From a checkpoint of a small image classifier.
Model: 5.09M parameters, 32-pixel images, arch convnext, norm layernorm, activation gelu, patch size [2, 2], depths [3, 3, 3], widths [96, 192, 384].
Data: trained on microscope photos of single blood and bone marrow cells, 48542 training examples, 149.5 epochs.
Rows from block 6 of a small image classifier, named by matrix and row number. Rows with one number belong to one neuron. Each number is 128 + 32 x the weight over its row's rms, rounded and kept within 0 to 255. All counts start at 0. Numbers have three digits each. After the name is the row's rms in percent of the matrix's.
After each neuron's rows are labels from the 100 images, of 14848, where the neuron reaches its highest value: "top examples" is what is common among them; "colour at peak" is the nearest of a few named colours to the mean colour under the peak. Only what is clearly more common there than usual is listed. The data: microscope photos of single blood and bone marrow cells. In brackets: how many of the 100, against the usual share in percent.
# fc1: MLP up (model.blocks.6.mlp.fc1.weight, 1536x384), inputs 256-383
# fc2: MLP down (model.blocks.6.mlp.fc2.weight, 384x1536, transposed), outputs 256-383

fc1.611 101:103217171155131114144135128138094061124075135124098124142230080186121107126109127117128180191083116125104133134163162112170100144161089154127143164131103130125165087128149149095134107101123132121111130092129083142129129169107139134132117144134126112128110074129133122107150098130135163119105132096087141140141128059178161114135115110134123255133117101064074130121124082057123206111037
fc2.611 111:137093141127127131129106119154125063185128068071126126129112137137124118098126127134126144121141181144109080103130127094096217160158187102126124164059146093160127134127167198105134134137101127119155199160104124080025162161120218133093150126103127058102115102057127131138137119152128115171135119129126120138142140129130134096133073134096163083144142130167091170140114128117165106098099
top examples: cell type: myelocyte (26 vs 4)
colour at peak: purple (74 vs 25.6)

fc1.181 092:126099120127171169161172136123101130124127142128125149143170097107122145128142120106103137106128128078192082187120136217098092156132129127128143125121110126123094160145136138153109138171100129082180122118111093187101124092133118143134128191054137113132149085110199129146183131126131103098131112133132100074110065144117082043198118124126101163113099129129114119135098101132049082191144
fc2.181 107:138156152227140137122141118132134122127030076118181128182178161129128126127198129120128128105169131110137145131132128181149237165119098131131103102128130142131142218100113050129084127099179187130164121084138180144141152157102136158143140137108136103127135112122127149216162202137157141082087122118127128197132108091092097143128124216180105103110128125156125118136127128126137115191052
top examples: cell type: plasma cell (31 vs 3.6)
colour at peak: blue (73 vs 5.2)

fc1.95 095:136140146108134119077116129076145131129128130140189074189124168148132120104150139177122129133199129123138148142162125128160110188138085126130098132135097065115131126070142096132132104134179134109097133143118157150134025097156125126081127112132079123018125070194105047193146111087208087141051131122123151143161131112131132133103128126098123135122123129109131096176130110138088090097004
fc2.95 099:119144049107082083099176098172082075126167125153127093131255135123127140145128144134163099142171129129136136094121125108175115117082126129130124136065134068156123070139103098144116130127106136129132115224084137108170137138126138124124111081130124161095126136121138118116127140161160206141076125076138107103126115124111108124027124080096105149129135113163142120125143105124046190083129
top examples: cell type: segmented neutrophil (50 vs 20)
colour at peak: purple (71 vs 25.6)

fc1.739 095:074184145130128139128141126128154146147000104120145089121134100133117117140144123073142121177131151135109126139135125120133118200146126108128089111128128117101142129186136123135183111073026126113102128103157135127117120130110138130128179128158109121153189137118051121131136159119145152051147135142154139097197138138068129124120170167110125160119069137205129128137105164179122133110145
fc2.739 104:065126051235120136212170126090156097065132116147117102115077192121157125119106101200131118145195133149117093135103127215061152129233114082128127128128111112128136127087162187112169095174133128130100137128127167105126149136127117142199123116104142095112189151121094094117161127208148147120137182141115149069206143103127139119120054135124079114082092131095162117151128140134137150151151
top examples: cell type: band neutrophil (34 vs 5.6)
colour at peak: purple (52 vs 25.6)

fc1.406 091:146056101128134147098188139139115110114196113093141161141132123072078130119136063130135096138131142153112124135145186100137156125140125135108135117131090130128130124124138144086110111145147116127132097131130127038067131127127107103111107133133150109160156137101067127121125109141096127155139074119136143166132101117139115090132129118128034105143132131092126181119123128114010128179126
fc2.406 123:128129103123112132138255171103126134134097137146129091130137140123086128144129138128128134128126137132130114130195116147103150139117068096128158137135126091136099127190148125163111200160130135158190124128120097079074122148171120135126172132143131142125130144119125122115133118129171048143127161113152127143172132155076129134096142127127105116133118135116076095123140146134000128128133
top examples: cell type: lymphocyte (60 vs 15.2)
colour at peak: purple (56 vs 25.6)

fc1.430 102:107181154104120128148134126103179173130094155159130187182190148151076099129128133137139034106108120130202027124130128121135095125107110128031120092049144125183125137088128146133147162114129214129119128140089132105100127000165168086176107084198110142146127131171148110106059128160134043109122207143148117122167114151129144108145105157108147194164140148119121084122127141127158118141122
fc2.430 107:118105121129135128149196125152122142128118140078144101145124099137141120127147118145130125138127154148129107126184055131156191131172138130142129056099182136129090161128119098049107152135133135145105130123130133091092120130132136148131124137189161111136115170131062164119177132100036090147122128111120130195186167138082127151126146069034137128127129126128140160126124120255126104166120
top examples: cell type: erythroblast (34 vs 14.3)
colour at peak: purple (61 vs 25.6)

fc1.693 089:132072094116115137141127151146124130127166117127131077112142124105140155129129114133083124120125129156082128179109137159082142089137122133126093125137128172136165203108126123121122126105107142097127079133119077158135103107102122136152107139091021147054119130238119125098091161139178124127131140101135132105132121203173150179052145126135169158123104090117168122054127160148060101134143
fc2.693 109:142135104088131134190145131096131125109129127120156054141125140131113128186130143181130130085255135189129123117140151126051131108177126130114090154134079114126099141138133110071156121097127128124083132137129127108137128132057162125128075128125136140110135126119128195136150125091129138118109100096122132129133057127058119120150091145117131151242099129094114111129161014171130132124134
top examples: smear: peripheral blood (69 vs 16.2); cell type: segmented neutrophil (46 vs 20)
colour at peak: pink (54 vs 26.6)

fc1.382 096:129125082160136087148117127255216105130118170174137163099110143093138142161126083094091113103114155103136127071151120134145069127139119135135144128115088122199100132073125048113136015179161121126111152146121125160138212120094138111069137132145115102107130111127200083154085105158117130132163178200122117119144187125206130116162131045050100135127131124147109122127087071127132117120121
fc2.382 087:112096153126127199107111135211178116158127157121103102132042062130136112152201161121146160098132129166129122148140130123128211165125124121131041135160115071129185129179118101136113136128123102067097056126095124126135128220139118130177143126128130158036125136155136122132143136076126092130124130166174068124157158124127042131127091109115133160157129149080231097172093128172072139192128
top examples: smear: peripheral blood (69 vs 16.2); cell type: segmented neutrophil (50 vs 20); cell type: band neutrophil (41 vs 5.6)
colour at peak: pink (76 vs 26.6)

fc1.360 104:172121056177208116094133168128150137116130116123150121130195127168118087052196123151201161128137102117076134084093105175079134136126098163158142122126128131153090192129083126125205117125143120108115121130114153150125059124168124108142175113107138120128105118189066116080165119128057158127165132118119089194119124145161211090131119090129116110122161138115135129127140176071129131133066
fc2.360 103:129113116122104141129146144133131100129182127127178154143130122063197109126128134108157129087142131148125128083044130132129150124153135126113127106132137124129124134128117187120132128105120126214149138109122186143141067144131123120158154101121141110128093128178149133097139127000101122126119123093151076123145117123112120126195120128124137126099124107126188092131065135148124115124149
top examples: cell type: band neutrophil (25 vs 5.6)
colour at peak: purple (64 vs 25.6)

fc1.518 097:123221071133187147085130180155101127145163072111114137145123119207145086162129175082140138161094131052125067127120163133126123135116162198100142140152220131093099161046133066128116118129125144056147108201087173084032122085103048087170123129130141101158148111110131146133114134122097129097130130090111237127065141111169129129135192098140148161082106175120156101123094140135075153122111
fc2.518 116:043127132142076111141123123107144116073090101134106109122159108127222121131119129140134221090097132134134147130149127130120126150116128099132124131122169136123019120156175109101120130124125133115130202169110128129144124125132181126137125067110084122071115112117127134133119127115135155124116071093143143128093127113132084141130133098129124025128119123121192121122131191136130156114124
top examples: cell type: myelocyte (45 vs 4)
colour at peak: purple (68 vs 25.6)

fc1.710 092:108176044122104082140132130099133128130123142126125128106127130103084148132087124127122127086149098097133028159149160116136121129145186168054141130080127084136137065189139104126113115158233138109079136137116118138126119155142146114161121116131118052167155132171079139125116107093141041101096123134157115128105164152135106152147130128119139179115100155132113129132103119059136151152213
fc2.710 112:182102168083128127127089127218066155117135138102124129119126135130140127132115114098144078131129121179124128131198103128058131149148155125160189158133181129150129219110116122119128170133146088202113168091170070115174128133127092092125134101123130150099140115167147136130142108118103065193162129080169117129163142128194188079151160055140111130148121111131119139121123221115131123202134
top examples: cell type: lymphocyte (34 vs 15.2)
colour at peak: blue (28 vs 5.2)

fc1.220 092:110041142138114077073135123085176188115147128137118172132136117133124162122141127105132127188136135131103123129124153140122129111118140186100124086206142173109134123157131127100067128127142146112134144158118170200114109118114129128131080186158132116134095152137122125121136094132103093139127100162131084107109087117155132139136106143211127124092119118114144112130122127135223160113131
fc2.220 106:136131147127143145129255085165126210127128126140113126193135147106035128127128130126185127100133128130136121143161146118149128138054149079233126077109150116130108121147127105129127159155102150118201116134158136040101127133202129095100099104150130118124131230128125129128118128189152110181161141128118150100137117116131098125138139145125134127155131117110136119134118132110236131084114
top examples: cell type: artefact (53 vs 9.8)
colour at peak: purple (61 vs 25.6)

fc1.384 112:196140154116126117129134143131134047168012175106113157144241118128125137170192112141130132073149081126137130142130156135144098140089122114107093103114128126149122111125113128105124229069150098090176091122134067129112108158191106096174111045157103095068109128132117103126084137128120129193139137101086148127249147129162144119135117165130130114123136111099135111102097140122155175139121
fc2.384 105:154131133100099109119130138131122167167127132076113088114122088127121113058142167224157157083138129168143099110123099016047154126132138119127121148130171114131137138159181135128127055125134132130162082127132155129148102084142177128113063177194152097124121106134070121115136146124118102107125126094144154136125143128130108128160122039150117087172132149106096123121127102129127134161134
top examples: cell type: promyelocyte (29 vs 6.4)
colour at peak: purple (61 vs 25.6)

fc1.199 095:105104133196109124144125108127169175128148069119138113127130127104182123137120092218104141129156125130155101129139127123147125131127114134120122076120136157190148127146110130131170129183115126196133126115185136132193094105126167109165118121134147136107145123127130128102081077159134183164172130123124147093131157164180126133114130134137143185156115126095123131110127133069170168116131
fc2.199 105:158104110128111182129149129130131133139143113065151166067129117137136128120248146213145127157121147103086214120138145121156147098130133128127114120178128131104108147157124141116120128170138129056107126079130079136110182053130182154193041101157143181064139129158197141128151107095122192110139069142084128104132145127111131127091118124113073105133140097181133131139123159094166199255149
top examples: cell type: band neutrophil (32 vs 5.6)
colour at peak: grey (71 vs 24)

fc1.263 099:122123109094121127129125126036196182188101129132131132131120114124127118150130107111132138128141126129123036148163193123070114135127124126032148132127131119141124084126102166148121124098118123198078149161104118126194113126178095122054185135053187152163160183126151108136196100132188145128131139066127057139130126152127112125107127117130026128120119126140089131122095076143126139124108
fc2.263 092:129087128130120141129106096156122113123151120153111121123096129116133143138061125179107111170101163130123181175130142113168114208132125145131086129144147141144132174156109125075122096181130109117126141190129139141148134130128114120115140136141136146034087123183132112154153069135122123129124102149121110106057128121134206133111143129127127218106164127120139201147168126123155119102165
top examples: cell type: erythroblast (42 vs 14.3)
colour at peak: purple (56 vs 25.6)

fc1.150 106:107110133092102135128089124119121120193082122116122092094136125148100149110106107200123153051080209089124118154144123107135208145109137113032074168133152149078135016131210152130118134185175119138092162173122135088126118123125121156080120120146133128098154129116136130125132130172102153127145128135118151167060130163071132113142125135118121127089106046076129133164121135155123144040133
fc2.150 096:090127133175208088131123127143122134153064114135140178139165084152083116107104128095110178117104157112121030126130143038126120194143129109162078116095103124121191127127130144126185150132009108133114160120118142111113107123112131128155116127150134124106140161064214128073096173132125133160155073140092151124121112127147156128127146141118128083130156136156190223129097032130119127137124
top examples: cell type: plasma cell (32 vs 3.6)
colour at peak: purple (54 vs 25.6); blue (32 vs 5.2)

fc1.139 094:136135124225132102113093164165108116126127158114155130121132102113161100159101155129113125134121053151113059168117134131128095113146167126127127177146184168204140151149125172111145144154131129112142124097116075093187122198130113153119114154133100089119105106160127161119127126128128094114106064155117086124126119148221128148162099143162122124118127106000134109158048112128070219128143
fc2.139 098:143123171140114130085137114149135123141169123190126209132146126172208124145098126127149130132117182152162134144133114125142138133087061038124130125127098171103074139122204064156122100147133095167134112170180132127123070132116140130145095107129156131133124142095086109136075120136129125112192116130150151155074167133187126106129093133131097077129110122127116124104124128232129120222144
top examples: cell type: segmented neutrophil (40 vs 20); cell type: band neutrophil (33 vs 5.6)
colour at peak: purple (92 vs 25.6)

fc1.447 100:079163115110088141189106121146117101143152120064145147136124154117112097222139084110124127112132140128129151144117071110232123126121125118124105095071114129138144160133143124140112132148126126128116131132086127186116136179131105115218051087096108150128090122130117188126114128097143126122125134132125157146085151138118126134108124136157125128139134123155129076126129138129105150133107
fc2.447 110:152138180122093172130128119127180155130114065129049134155135124165096084100066126111127169162124151115117152126169125110111118124118131118126056061115108125112140158167147127154234153145154162139137122054131136134121138130126134092145136127031139118114125116123144101121085101130135126117122117165140147147128139248127089113058196105125089093155094137161166124136129167128112127163127
top examples: cell type: myelocyte (39 vs 4); cell type: promyelocyte (27 vs 6.4)
colour at peak: grey (64 vs 24)

fc1.675 100:091157144144194135129082115182183150129121130091128126095132133154127138135220112114136145113114127159129163131079127128135142103109119138059157024121173126129128123119121110104184137128122149124159151119145112183127127142127110156143133092127117086224109115127128140065114092163131062102076136128121136134142177133074134128105136133126142126112151129126108099061085174127127155025131
fc2.675 098:120126032124095091172107092112128072115153221134064136150116130111179128112143150187134123136171163161116138071114119102141099077108145126086126120117149110148112127029131128070138092129127047149222115117082134121112135131148137083142166082096148071128132135089125103146130046110129146119145112134163134055202129088128039092099124088122157151118128137108229135124035165151122162135128
top examples: cell type: band neutrophil (43 vs 5.6)
colour at peak: purple (66 vs 25.6)

fc1.614 114:122127131173127146125137123181128131130121050085127128127126141117142124082154134085032122096151133220155114191138127209137139128058129121125123099110106135125137117139095080125073096143150151172164112099128075132129133120127129143116072081143165073175126175122130107085204131171156097176109112111089076134071132213028144145134137147126129171155114169057060149148124102091121128199124
fc2.614 104:204139165116100119137145126125107146153122121128116136095118123178147124127135136092144119179128128177096132127090131079091128235119151136110141052130079148132132120103149137098139115142127153131076140122203134112127084022130142066125175077091132090128104145075099089127117149109217076131096119111080082124123167093126127204066120138128193172132116131156121130112124126152112080158094
top examples: cell type: segmented neutrophil (43 vs 20)
colour at peak: blue (25 vs 5.2)

fc1.505 091:083038164134214129180080100131141139131103159143149129073095169138134179132093111126153213162155091117070134201186135095128181131121139127190128142088125177153161100098077133128158113125145058128139112082080119122094159143147158125133126151079130130119161132128110131064141151129131153089074150115123166092174097120086105138090074127127105153132155132151121151134117151156140166100135
fc2.505 116:120158125126152139144122153122134135090124128159010152097129126124122159119145146116113194154138167141135127165138117135154138073146116111107129128139181099173131137195138147141186067144125189115128102129056133124121055097106068154144107086077142125099149128165145143051131083196135137144123116119083225168054121128132144142155065130129161136142132136130149129156100128121073128156052
top examples: cell type: artefact (27 vs 9.8)
colour at peak: purple (72 vs 25.6)

fc1.727 103:109107063216135115124120140125138197135108126124134116094137109119192180203101158142138126192118163057122118123072050107129089134134142146083126191153134076084181109123128132131159135124169044133067140084151149160104167111092120116132118130119130129128102023108104128123134120119074105125111125135179093138121177095154112145123141131125134170128133217147116215124124105130060124128052
fc2.727 107:119100118150161123140107160087107148156129138106154166128116163146117111151163087068126187141129121096168095128095128096137120125099137125127136108120131128120135100124129144133131116127137119095133147129114119161070126109191075128126128075100196156191130065090206130023147105102108086129139134129153118181156112115119113116091186121186153074128124115070135132123123096114148189159156
top examples: cell type: blast (32 vs 6.1)
colour at peak: purple (52 vs 25.6)

fc1.138 083:160118133103146131128126158117069135096132096073131153116154120128137128177041054066105162142138128127153130119126150129173107130125128122121135090111162123136134134102120122131114146135127106149104106052117148132105189129136094105114115139104128137128138160110156136128127148082123132129142139110149125126127138122116154177146109194044089127098138142137154160144242133158130255114168
fc2.138 096:108133139184175118130102176132067083134131144129155162129123089130124086093160087128089117132227146150078125119156162178121130086131157123152125097135108123130110139129121127064119134132109113161129123129128129109207125118120137205150106159125128124025136193089079118125217142120152104144117160132140094128129130146133102120105128114134103106140147131052130122119154140169168075120191
top examples: cell type: segmented neutrophil (65 vs 20); smear: peripheral blood (37 vs 16.2); cell type: band neutrophil (27 vs 5.6)
colour at peak: pink (57 vs 26.6)

fc1.736 107:199084128138059154135119135122118134184066115089036035088198118126079064106162128145136132127074041108143153125134139121097110117131128128090141090086122134185106090119110112156058124176070108130128191136106127121149143130088077132108143128114123125120171100136178137125067132127127130097153132113139135142124111110131138121137128147121123128198151167127107145226159130117145109124176
fc2.736 100:062088201134104074198118156089069123146153149123208146121226157119130059146140141137083175123092127124121140117129133117140080173129148126127154133139119126123124150183165149185137132121155129132163177127186135125129172110133106128138130128117149129113090128112200116136131090053117103142033127109182064141128119160135131100207123127139094129131151120113069129131114103144130067132135
top examples: cell type: blast (27 vs 6.1)
colour at peak: purple (57 vs 25.6)

fc1.564 095:116057124120150099106216126154123114123142088129149178123128147154117066107119100154160128144130076132244140093115092166086136131102121088147130126132140176123098105122125124195157125148135130097128178067121097128095166191138128113125130128105073107128113104121132053123053130143140062123093097126125144132059112122254108129123164141134116128154188199181106124166106108128126123168120
fc2.564 105:119134091131156103125133104255128141105134058128125138125094120165109065113146117128130155162086157125149118159101122132128138115104146117190132102106130092128154124140131074077125174148078165129129127159137127118168137136111105223144130128136124128130049121165084068131131170104123136131154129163141092081140120154152119129101119070129166183155161129122121165103119139100113172130118
top examples: cell type: segmented neutrophil (44 vs 20)
colour at peak: purple (70 vs 25.6)

fc1.676 103:138133126091129100124098129082131123148127124114119112146100175136131028153130133130127166106100094142144145112072135106135132144143170123128127119128167141075113121161128145134147126086145159122118073142054127127114114132121143110130085141124130141182194146079163110167118091115152129112130091129127176130120146183124109127121140137125116129140136168131128147133103117090109132112125
fc2.676 122:160130104128152128132134185097129115114190087133093194025092109119151129129028116063087138121125137119154113151129152139130129119161104156132112151155132136101029128136133161145128133152108135109125127101111140128127118104108120109144126137083136114116129093126172124068061153119118117135124081091126107126130130129127125136144133042097135141081113104132164099124135158134168133080139
top examples: cell type: erythroblast (56 vs 14.3)
colour at peak: purple (59 vs 25.6)

fc1.399 103:172074123131118113104135089099131125187135136109123178126096122115144220127074168125082122114136108142058117203114084135140109154061128134101139160125148121142122164095130076088141121096142121054205130123129133133111032105119136144172161145092130121138122163121072146084124130138094119105130131134134130129121137125117119164125122099137099130136105109147168231121125146139154178159108
fc2.399 109:045111127166147138166130142139166127123102147128136107127119142113108037129127143128102147141088101123112067127164107071124122127133135135151064121111134127125104134136137174102115131129125111123123110162087161134084122202168171129124129074068167130122082061126136137109161162162166129132113153143099138138172129076128124121145132137177123139126134131123127128168128127072128255120181
top examples: cell type: blast (32 vs 6.1)
colour at peak: grey (58 vs 24)

fc1.119 094:057130122107100143165079144072128117106086125158087101134187128094157221124117158126197119238110114120157102130045108132157132058120107157079125111124116121139140108139139156194041055131134121131128141144125121128126199137109111126134145103097184138139124138111169094120134191156114118087111137142126122145028133105141132129101153179073126132106117150128123140128126104132115099102093
fc2.119 099:055168111149128134203119116100128104113013130159139163115128135122211164217131104121142125159125180133040142143183123131143109127135127129127131120100127057113191170120129167069129121181121129128214191118074130150185000160158100159172130172131107091116148129110142120255121138145128135133099115087129125110132175075146127151116129177131153156131130040118151129124160159128144130154144
top examples: cell type: blast (28 vs 6.1)
colour at peak: purple (64 vs 25.6); blue (32 vs 5.2)

fc1.291 105:116128139128179133112114128154086142127125132138114138126078097129040064128154160131119131163138090110120120123114148132181089137108110126164157222105116107131125113111187101152128140128083127065093144138132162140120113109113146073139215156167132135064135126130162130127137129128103141103150096122134118166236089121110119183191143136093221213125084132080102057138131171161125090131125
fc2.291 115:144115127124125126070143168150113126125134128131150183101129151111129103080106137145133125080162126105207123116157126096084129112081129143154091108124104154138122161152106145122127130128140136134130123146165116052066119089132122123127129136127137123144130148123155150198086154089126138098124096144164148136143129063173101179130124174138091127098094078113167139080163150070137125121174
top examples: cell type: myelocyte (26 vs 4)
colour at peak: purple (53 vs 25.6); blue (31 vs 5.2)

fc1.681 103:084093136192137128169113091132149098092172132105109121095176150163145109034142098145123097151106122133108147208146119076138157094090094121134164076133136115132123028132122122128133131164118132145143130106141129127138194135193139124124172118166151092082120118138124099115147130129122131060242145255141163133129071106153146138109115143111108100203127157095203131128204132115117126143128
fc2.681 097:146163168128127082149120121156162140124078127118093079044128060198132133132114128130014152140139123036079108119155104127126103104161138183100116105125140225108128129174147130093159122112170181165164204147125111104119129137058187154117108113128125157128143099127127134084132092099143144146115073195127132066136128077128166103129212137124130116131097135156103122129118133102123115033085
top examples: cell type: lymphocyte (43 vs 15.2)
colour at peak: purple (63 vs 25.6)

fc1.217 107:133140091136163128117115122136162080148113174123154140117111129135130122140150136139139130160140101123114113128145163079179067168108129123186128150130052118116152152127126136167116132098124114031108130066134148118127135064128130057142139125180062100133133108142080124168120123096184104156101095116096124183084118138116128136122128103126182155140141103127122147092134126128109135181129
fc2.217 090:140131138108079168125134137125145119174143091115140160125132100178144064106131134100094115185125163141119074128134132113111115129054135121151187138122127127134202253128139137137092130120128164141171117155136123169095110058143092141122099127151121114142128125139162140077135152183151045064129141149100142162174132126127131093138111124129172160122086149134177190134154112128113117128128
top examples: cell type: band neutrophil (26 vs 5.6)
colour at peak: purple (73 vs 25.6)

fc1.609 112:226133151128124136128088141141098112108104135123123155131177151130128180136112090128156136147127104125129098151185055088124127119165093042124169171158136148123169129132121053154038116080229113111130193103142125142132153139117135128125152152168164116153091126141142128138137125123134154097101148105133126151147088100130137109155132196142162123092151128114152125084123098130133129113083
fc2.609 105:176079094130121131114133069116178132082167111120120143166135192207148150075102152166132074136074138102110123132097143160127114051092114116131128128107084126126127182136098179181181119127127126111204154139139111108127130116129127127150108184111196119121132103078122130189136214134146096114145083171128150121190132092143120131135035112088124128149111128080123145141080082096121113128144
top examples: cell type: artefact (43 vs 9.8)
colour at peak: purple (77 vs 25.6)

fc1.684 102:073128138121048120125127138125080111116124134130137130169101109120146174099179132112119123128128119128114124112175093191129112122096158185070133091158118106149147158121066126119114093133082115132127130135112141076130105149125093140127128162125118111129084116128132163097116110098103123151139109113133139061125104110115136124112051158166097133134145129102121102139126100154158137124127
fc2.684 124:106128128128127154113255098132138160134154155135127120119128126124139171099160130128000129096130161117132132173146129138149126123130144107135135129155126124109152123123193139124122123124120150156137140117155119123119132150243133127130072153128128085112169193082127136132137100103120128122108128124131098117122131129123128117120130160161141142130124137126151127172103110116214118121132
top examples: smear: peripheral blood (97 vs 16.2); cell type: segmented neutrophil (42 vs 20); cell type: platelet (34 vs 1.1)
colour at peak: pink (81 vs 26.6)

fc1.429 102:123138113139116134117114072135091121113134109132083119181128096163039126130100127113142142147116132142094126128157236132133110122118139131101088123000255071123128111139128046133135131138167128129105170184149139080163075148124153000144133129114043130138156092129127138113119120137165062104128130198028124102120104111130160100128129107142123159098121097133108126148219132081130155121138
fc2.429 123:136130159103133114155126120121127161123146089126135138118079109142131095084096115116136109098119137154127138133134062158128136028062255127124194085142145165099129128127188205157129171090148118146127129000092053102171169171129060116133167115106163141164165112126144129136052126121125121117128149152130127083120155128145107123113193108131130121134130097104182117126124138000086163154128
top examples: cell type: lymphocyte (47 vs 15.2)
colour at peak: purple (58 vs 25.6)

fc1.515 112:128116092136114110120146132137086142129127108151160147133117135150129086143128158000080141131140135189114084137083146111132131128068128128124129099114125129135098152126146118132128088155165128161155121179091130213000111091136075092100128218175119123180089118141104136125120156133072104105124147143126135129111107130128074095127123143139103121128083126126070129100160056125115032153116
fc2.515 100:064122136128105170132153103127128094115115117113144136128119136138178149127115126129102133129147108109118135118128164132129131071129149136122087147136131137129121117136154129174122070137128133129131141170127112207162113135104116148114124113135195078125091127150086128101149119136102135038080124128115128207097099128113126128069130143114161129163120132128154090125107119096151133154125
top examples: cell type: blast (35 vs 6.1)
colour at peak: purple (69 vs 25.6)

fc1.435 105:094122129122145135121044168126093135155123125174112129162109112145133129123132097144147115131061131108131107151130122127090140129124137179141146125131128138168133125138094123129139117108187197137122190154085087220128236105130149104066120031127018143129131152124122126135147123128178125132127102124113118121099141116131131079124147083117129111128122157125149185128124124164139091124127
fc2.435 099:093107131124222115146150145080124123152162185107178127099146119133136228128133169124159124128200147154106107125126157109103128188092070129154098126121130123191092123131126147150144105130186115128126116110145147133127124130149142134060122125130200101101174123129102153134140191177116107127131127130129141092144126053131107129112219113129136090117113146141012132128125146139174123148127
top examples: cell type: plasma cell (25 vs 3.6)
colour at peak: purple (54 vs 25.6); blue (28 vs 5.2)

fc1.660 106:078131125126073134141120144126126131142174161159129073029158134143123147145140129112181164110145156119128119123143098112175196114161127165108130148191172173133139139138128167168157124087131143185127138144127126146129236170114104112186132119132171144121202157143134130119153092117135082166141132089124109148150085062149127137158068070109101161150115123000153124157128102128126179142021
fc2.660 107:119193094175139146093135133179119097074124162110134097135108078133162148134128085121137129081173118137175116125166146108101178133159125117101187120127197124095112226147125133106131048220068092114130144162140137205171144066093094143154128135131131131129111068125154125112095198145085127164127123116236078195109158117151123142140085161153131115128135141124153131127130135148125076110121
top examples: cell type: erythroblast (48 vs 14.3)
colour at peak: blue (33 vs 5.2)

fc1.340 088:050135128097116175087112128059122161129136166138103090170123145112116103129128146131143125122134137142054115128118125088109129073077129140182126104133117119074164119152111117130133141127146135132104072151152119099129101128204141112108137073157149142171160163155137111120140132163073130144152138115097214104121125120133127067135127127128122102174152119122176173153089130099156079196125
fc2.340 099:131124137133155143132112087129091112157042174137129102133127120127117141094110106099080094150126121082099129119152255177154135153121150087167129135117138126152080129125141124124121098116140123142089129078067106146144136127120121130144093178133107162058131110210152165096139043121095116129135048193138110133161110126141129102146119133130109131147121064135075119131101129111133075134123
top examples: cell type: erythroblast (32 vs 14.3)
colour at peak: purple (55 vs 25.6)

fc1.19 097:148162121161127125144092129131156177128121020115120105154122115128059117174113117116164192105153116129185111147125110111153137127133138115107162118063122140075127089135092115126212126123129122135140089116149091117127163115133121093133132140108119115127136126135199182135115121096114046152163155077127120145139176173129112128121122102145144119159068087128133160128130103119113141089095
fc2.19 094:120117159127115179118127109132128126172139151056114206131166180134125127100112148123158134115063169112126117068212185109128130192180101130118133103164063117134184158128127216129118087125130139126074171114144128128125139117114154073065139132136121132070109072076087158121071135093160059140071127110086130107131175127173136172111148118118123129124132131146099163189137102096127102122129
top examples: cell type: promyelocyte (26 vs 6.4)
colour at peak: purple (60 vs 25.6); blue (33 vs 5.2)

fc1.615 109:097116099127127148131125128121088130129121144083143072054127125106129170054066186127112088129131138168170136129154086106125128199177134056137155139107120163143130107121121182128112144130192164121160141140130144126139124084104180141153136162139167125137089118083192157135062109116202129134090112089101140134164119153120125125125115121129095128178161130129097130139127118126128149124163
fc2.615 104:126203108141127148145121127111128141126146190123123153135168130121131147137172137107094134178077113061138136116147151122147144120198067087130129137070129090112166124115126153157054079099186135134175104140128178124135130080093148128186165202127130117102147115074132049148066128200156146107140137130085054128130069081170121130137094120125122119072120069067126104171126126102148120154131
top examples: cell type: promyelocyte (34 vs 6.4)
colour at peak: purple (57 vs 25.6); blue (34 vs 5.2)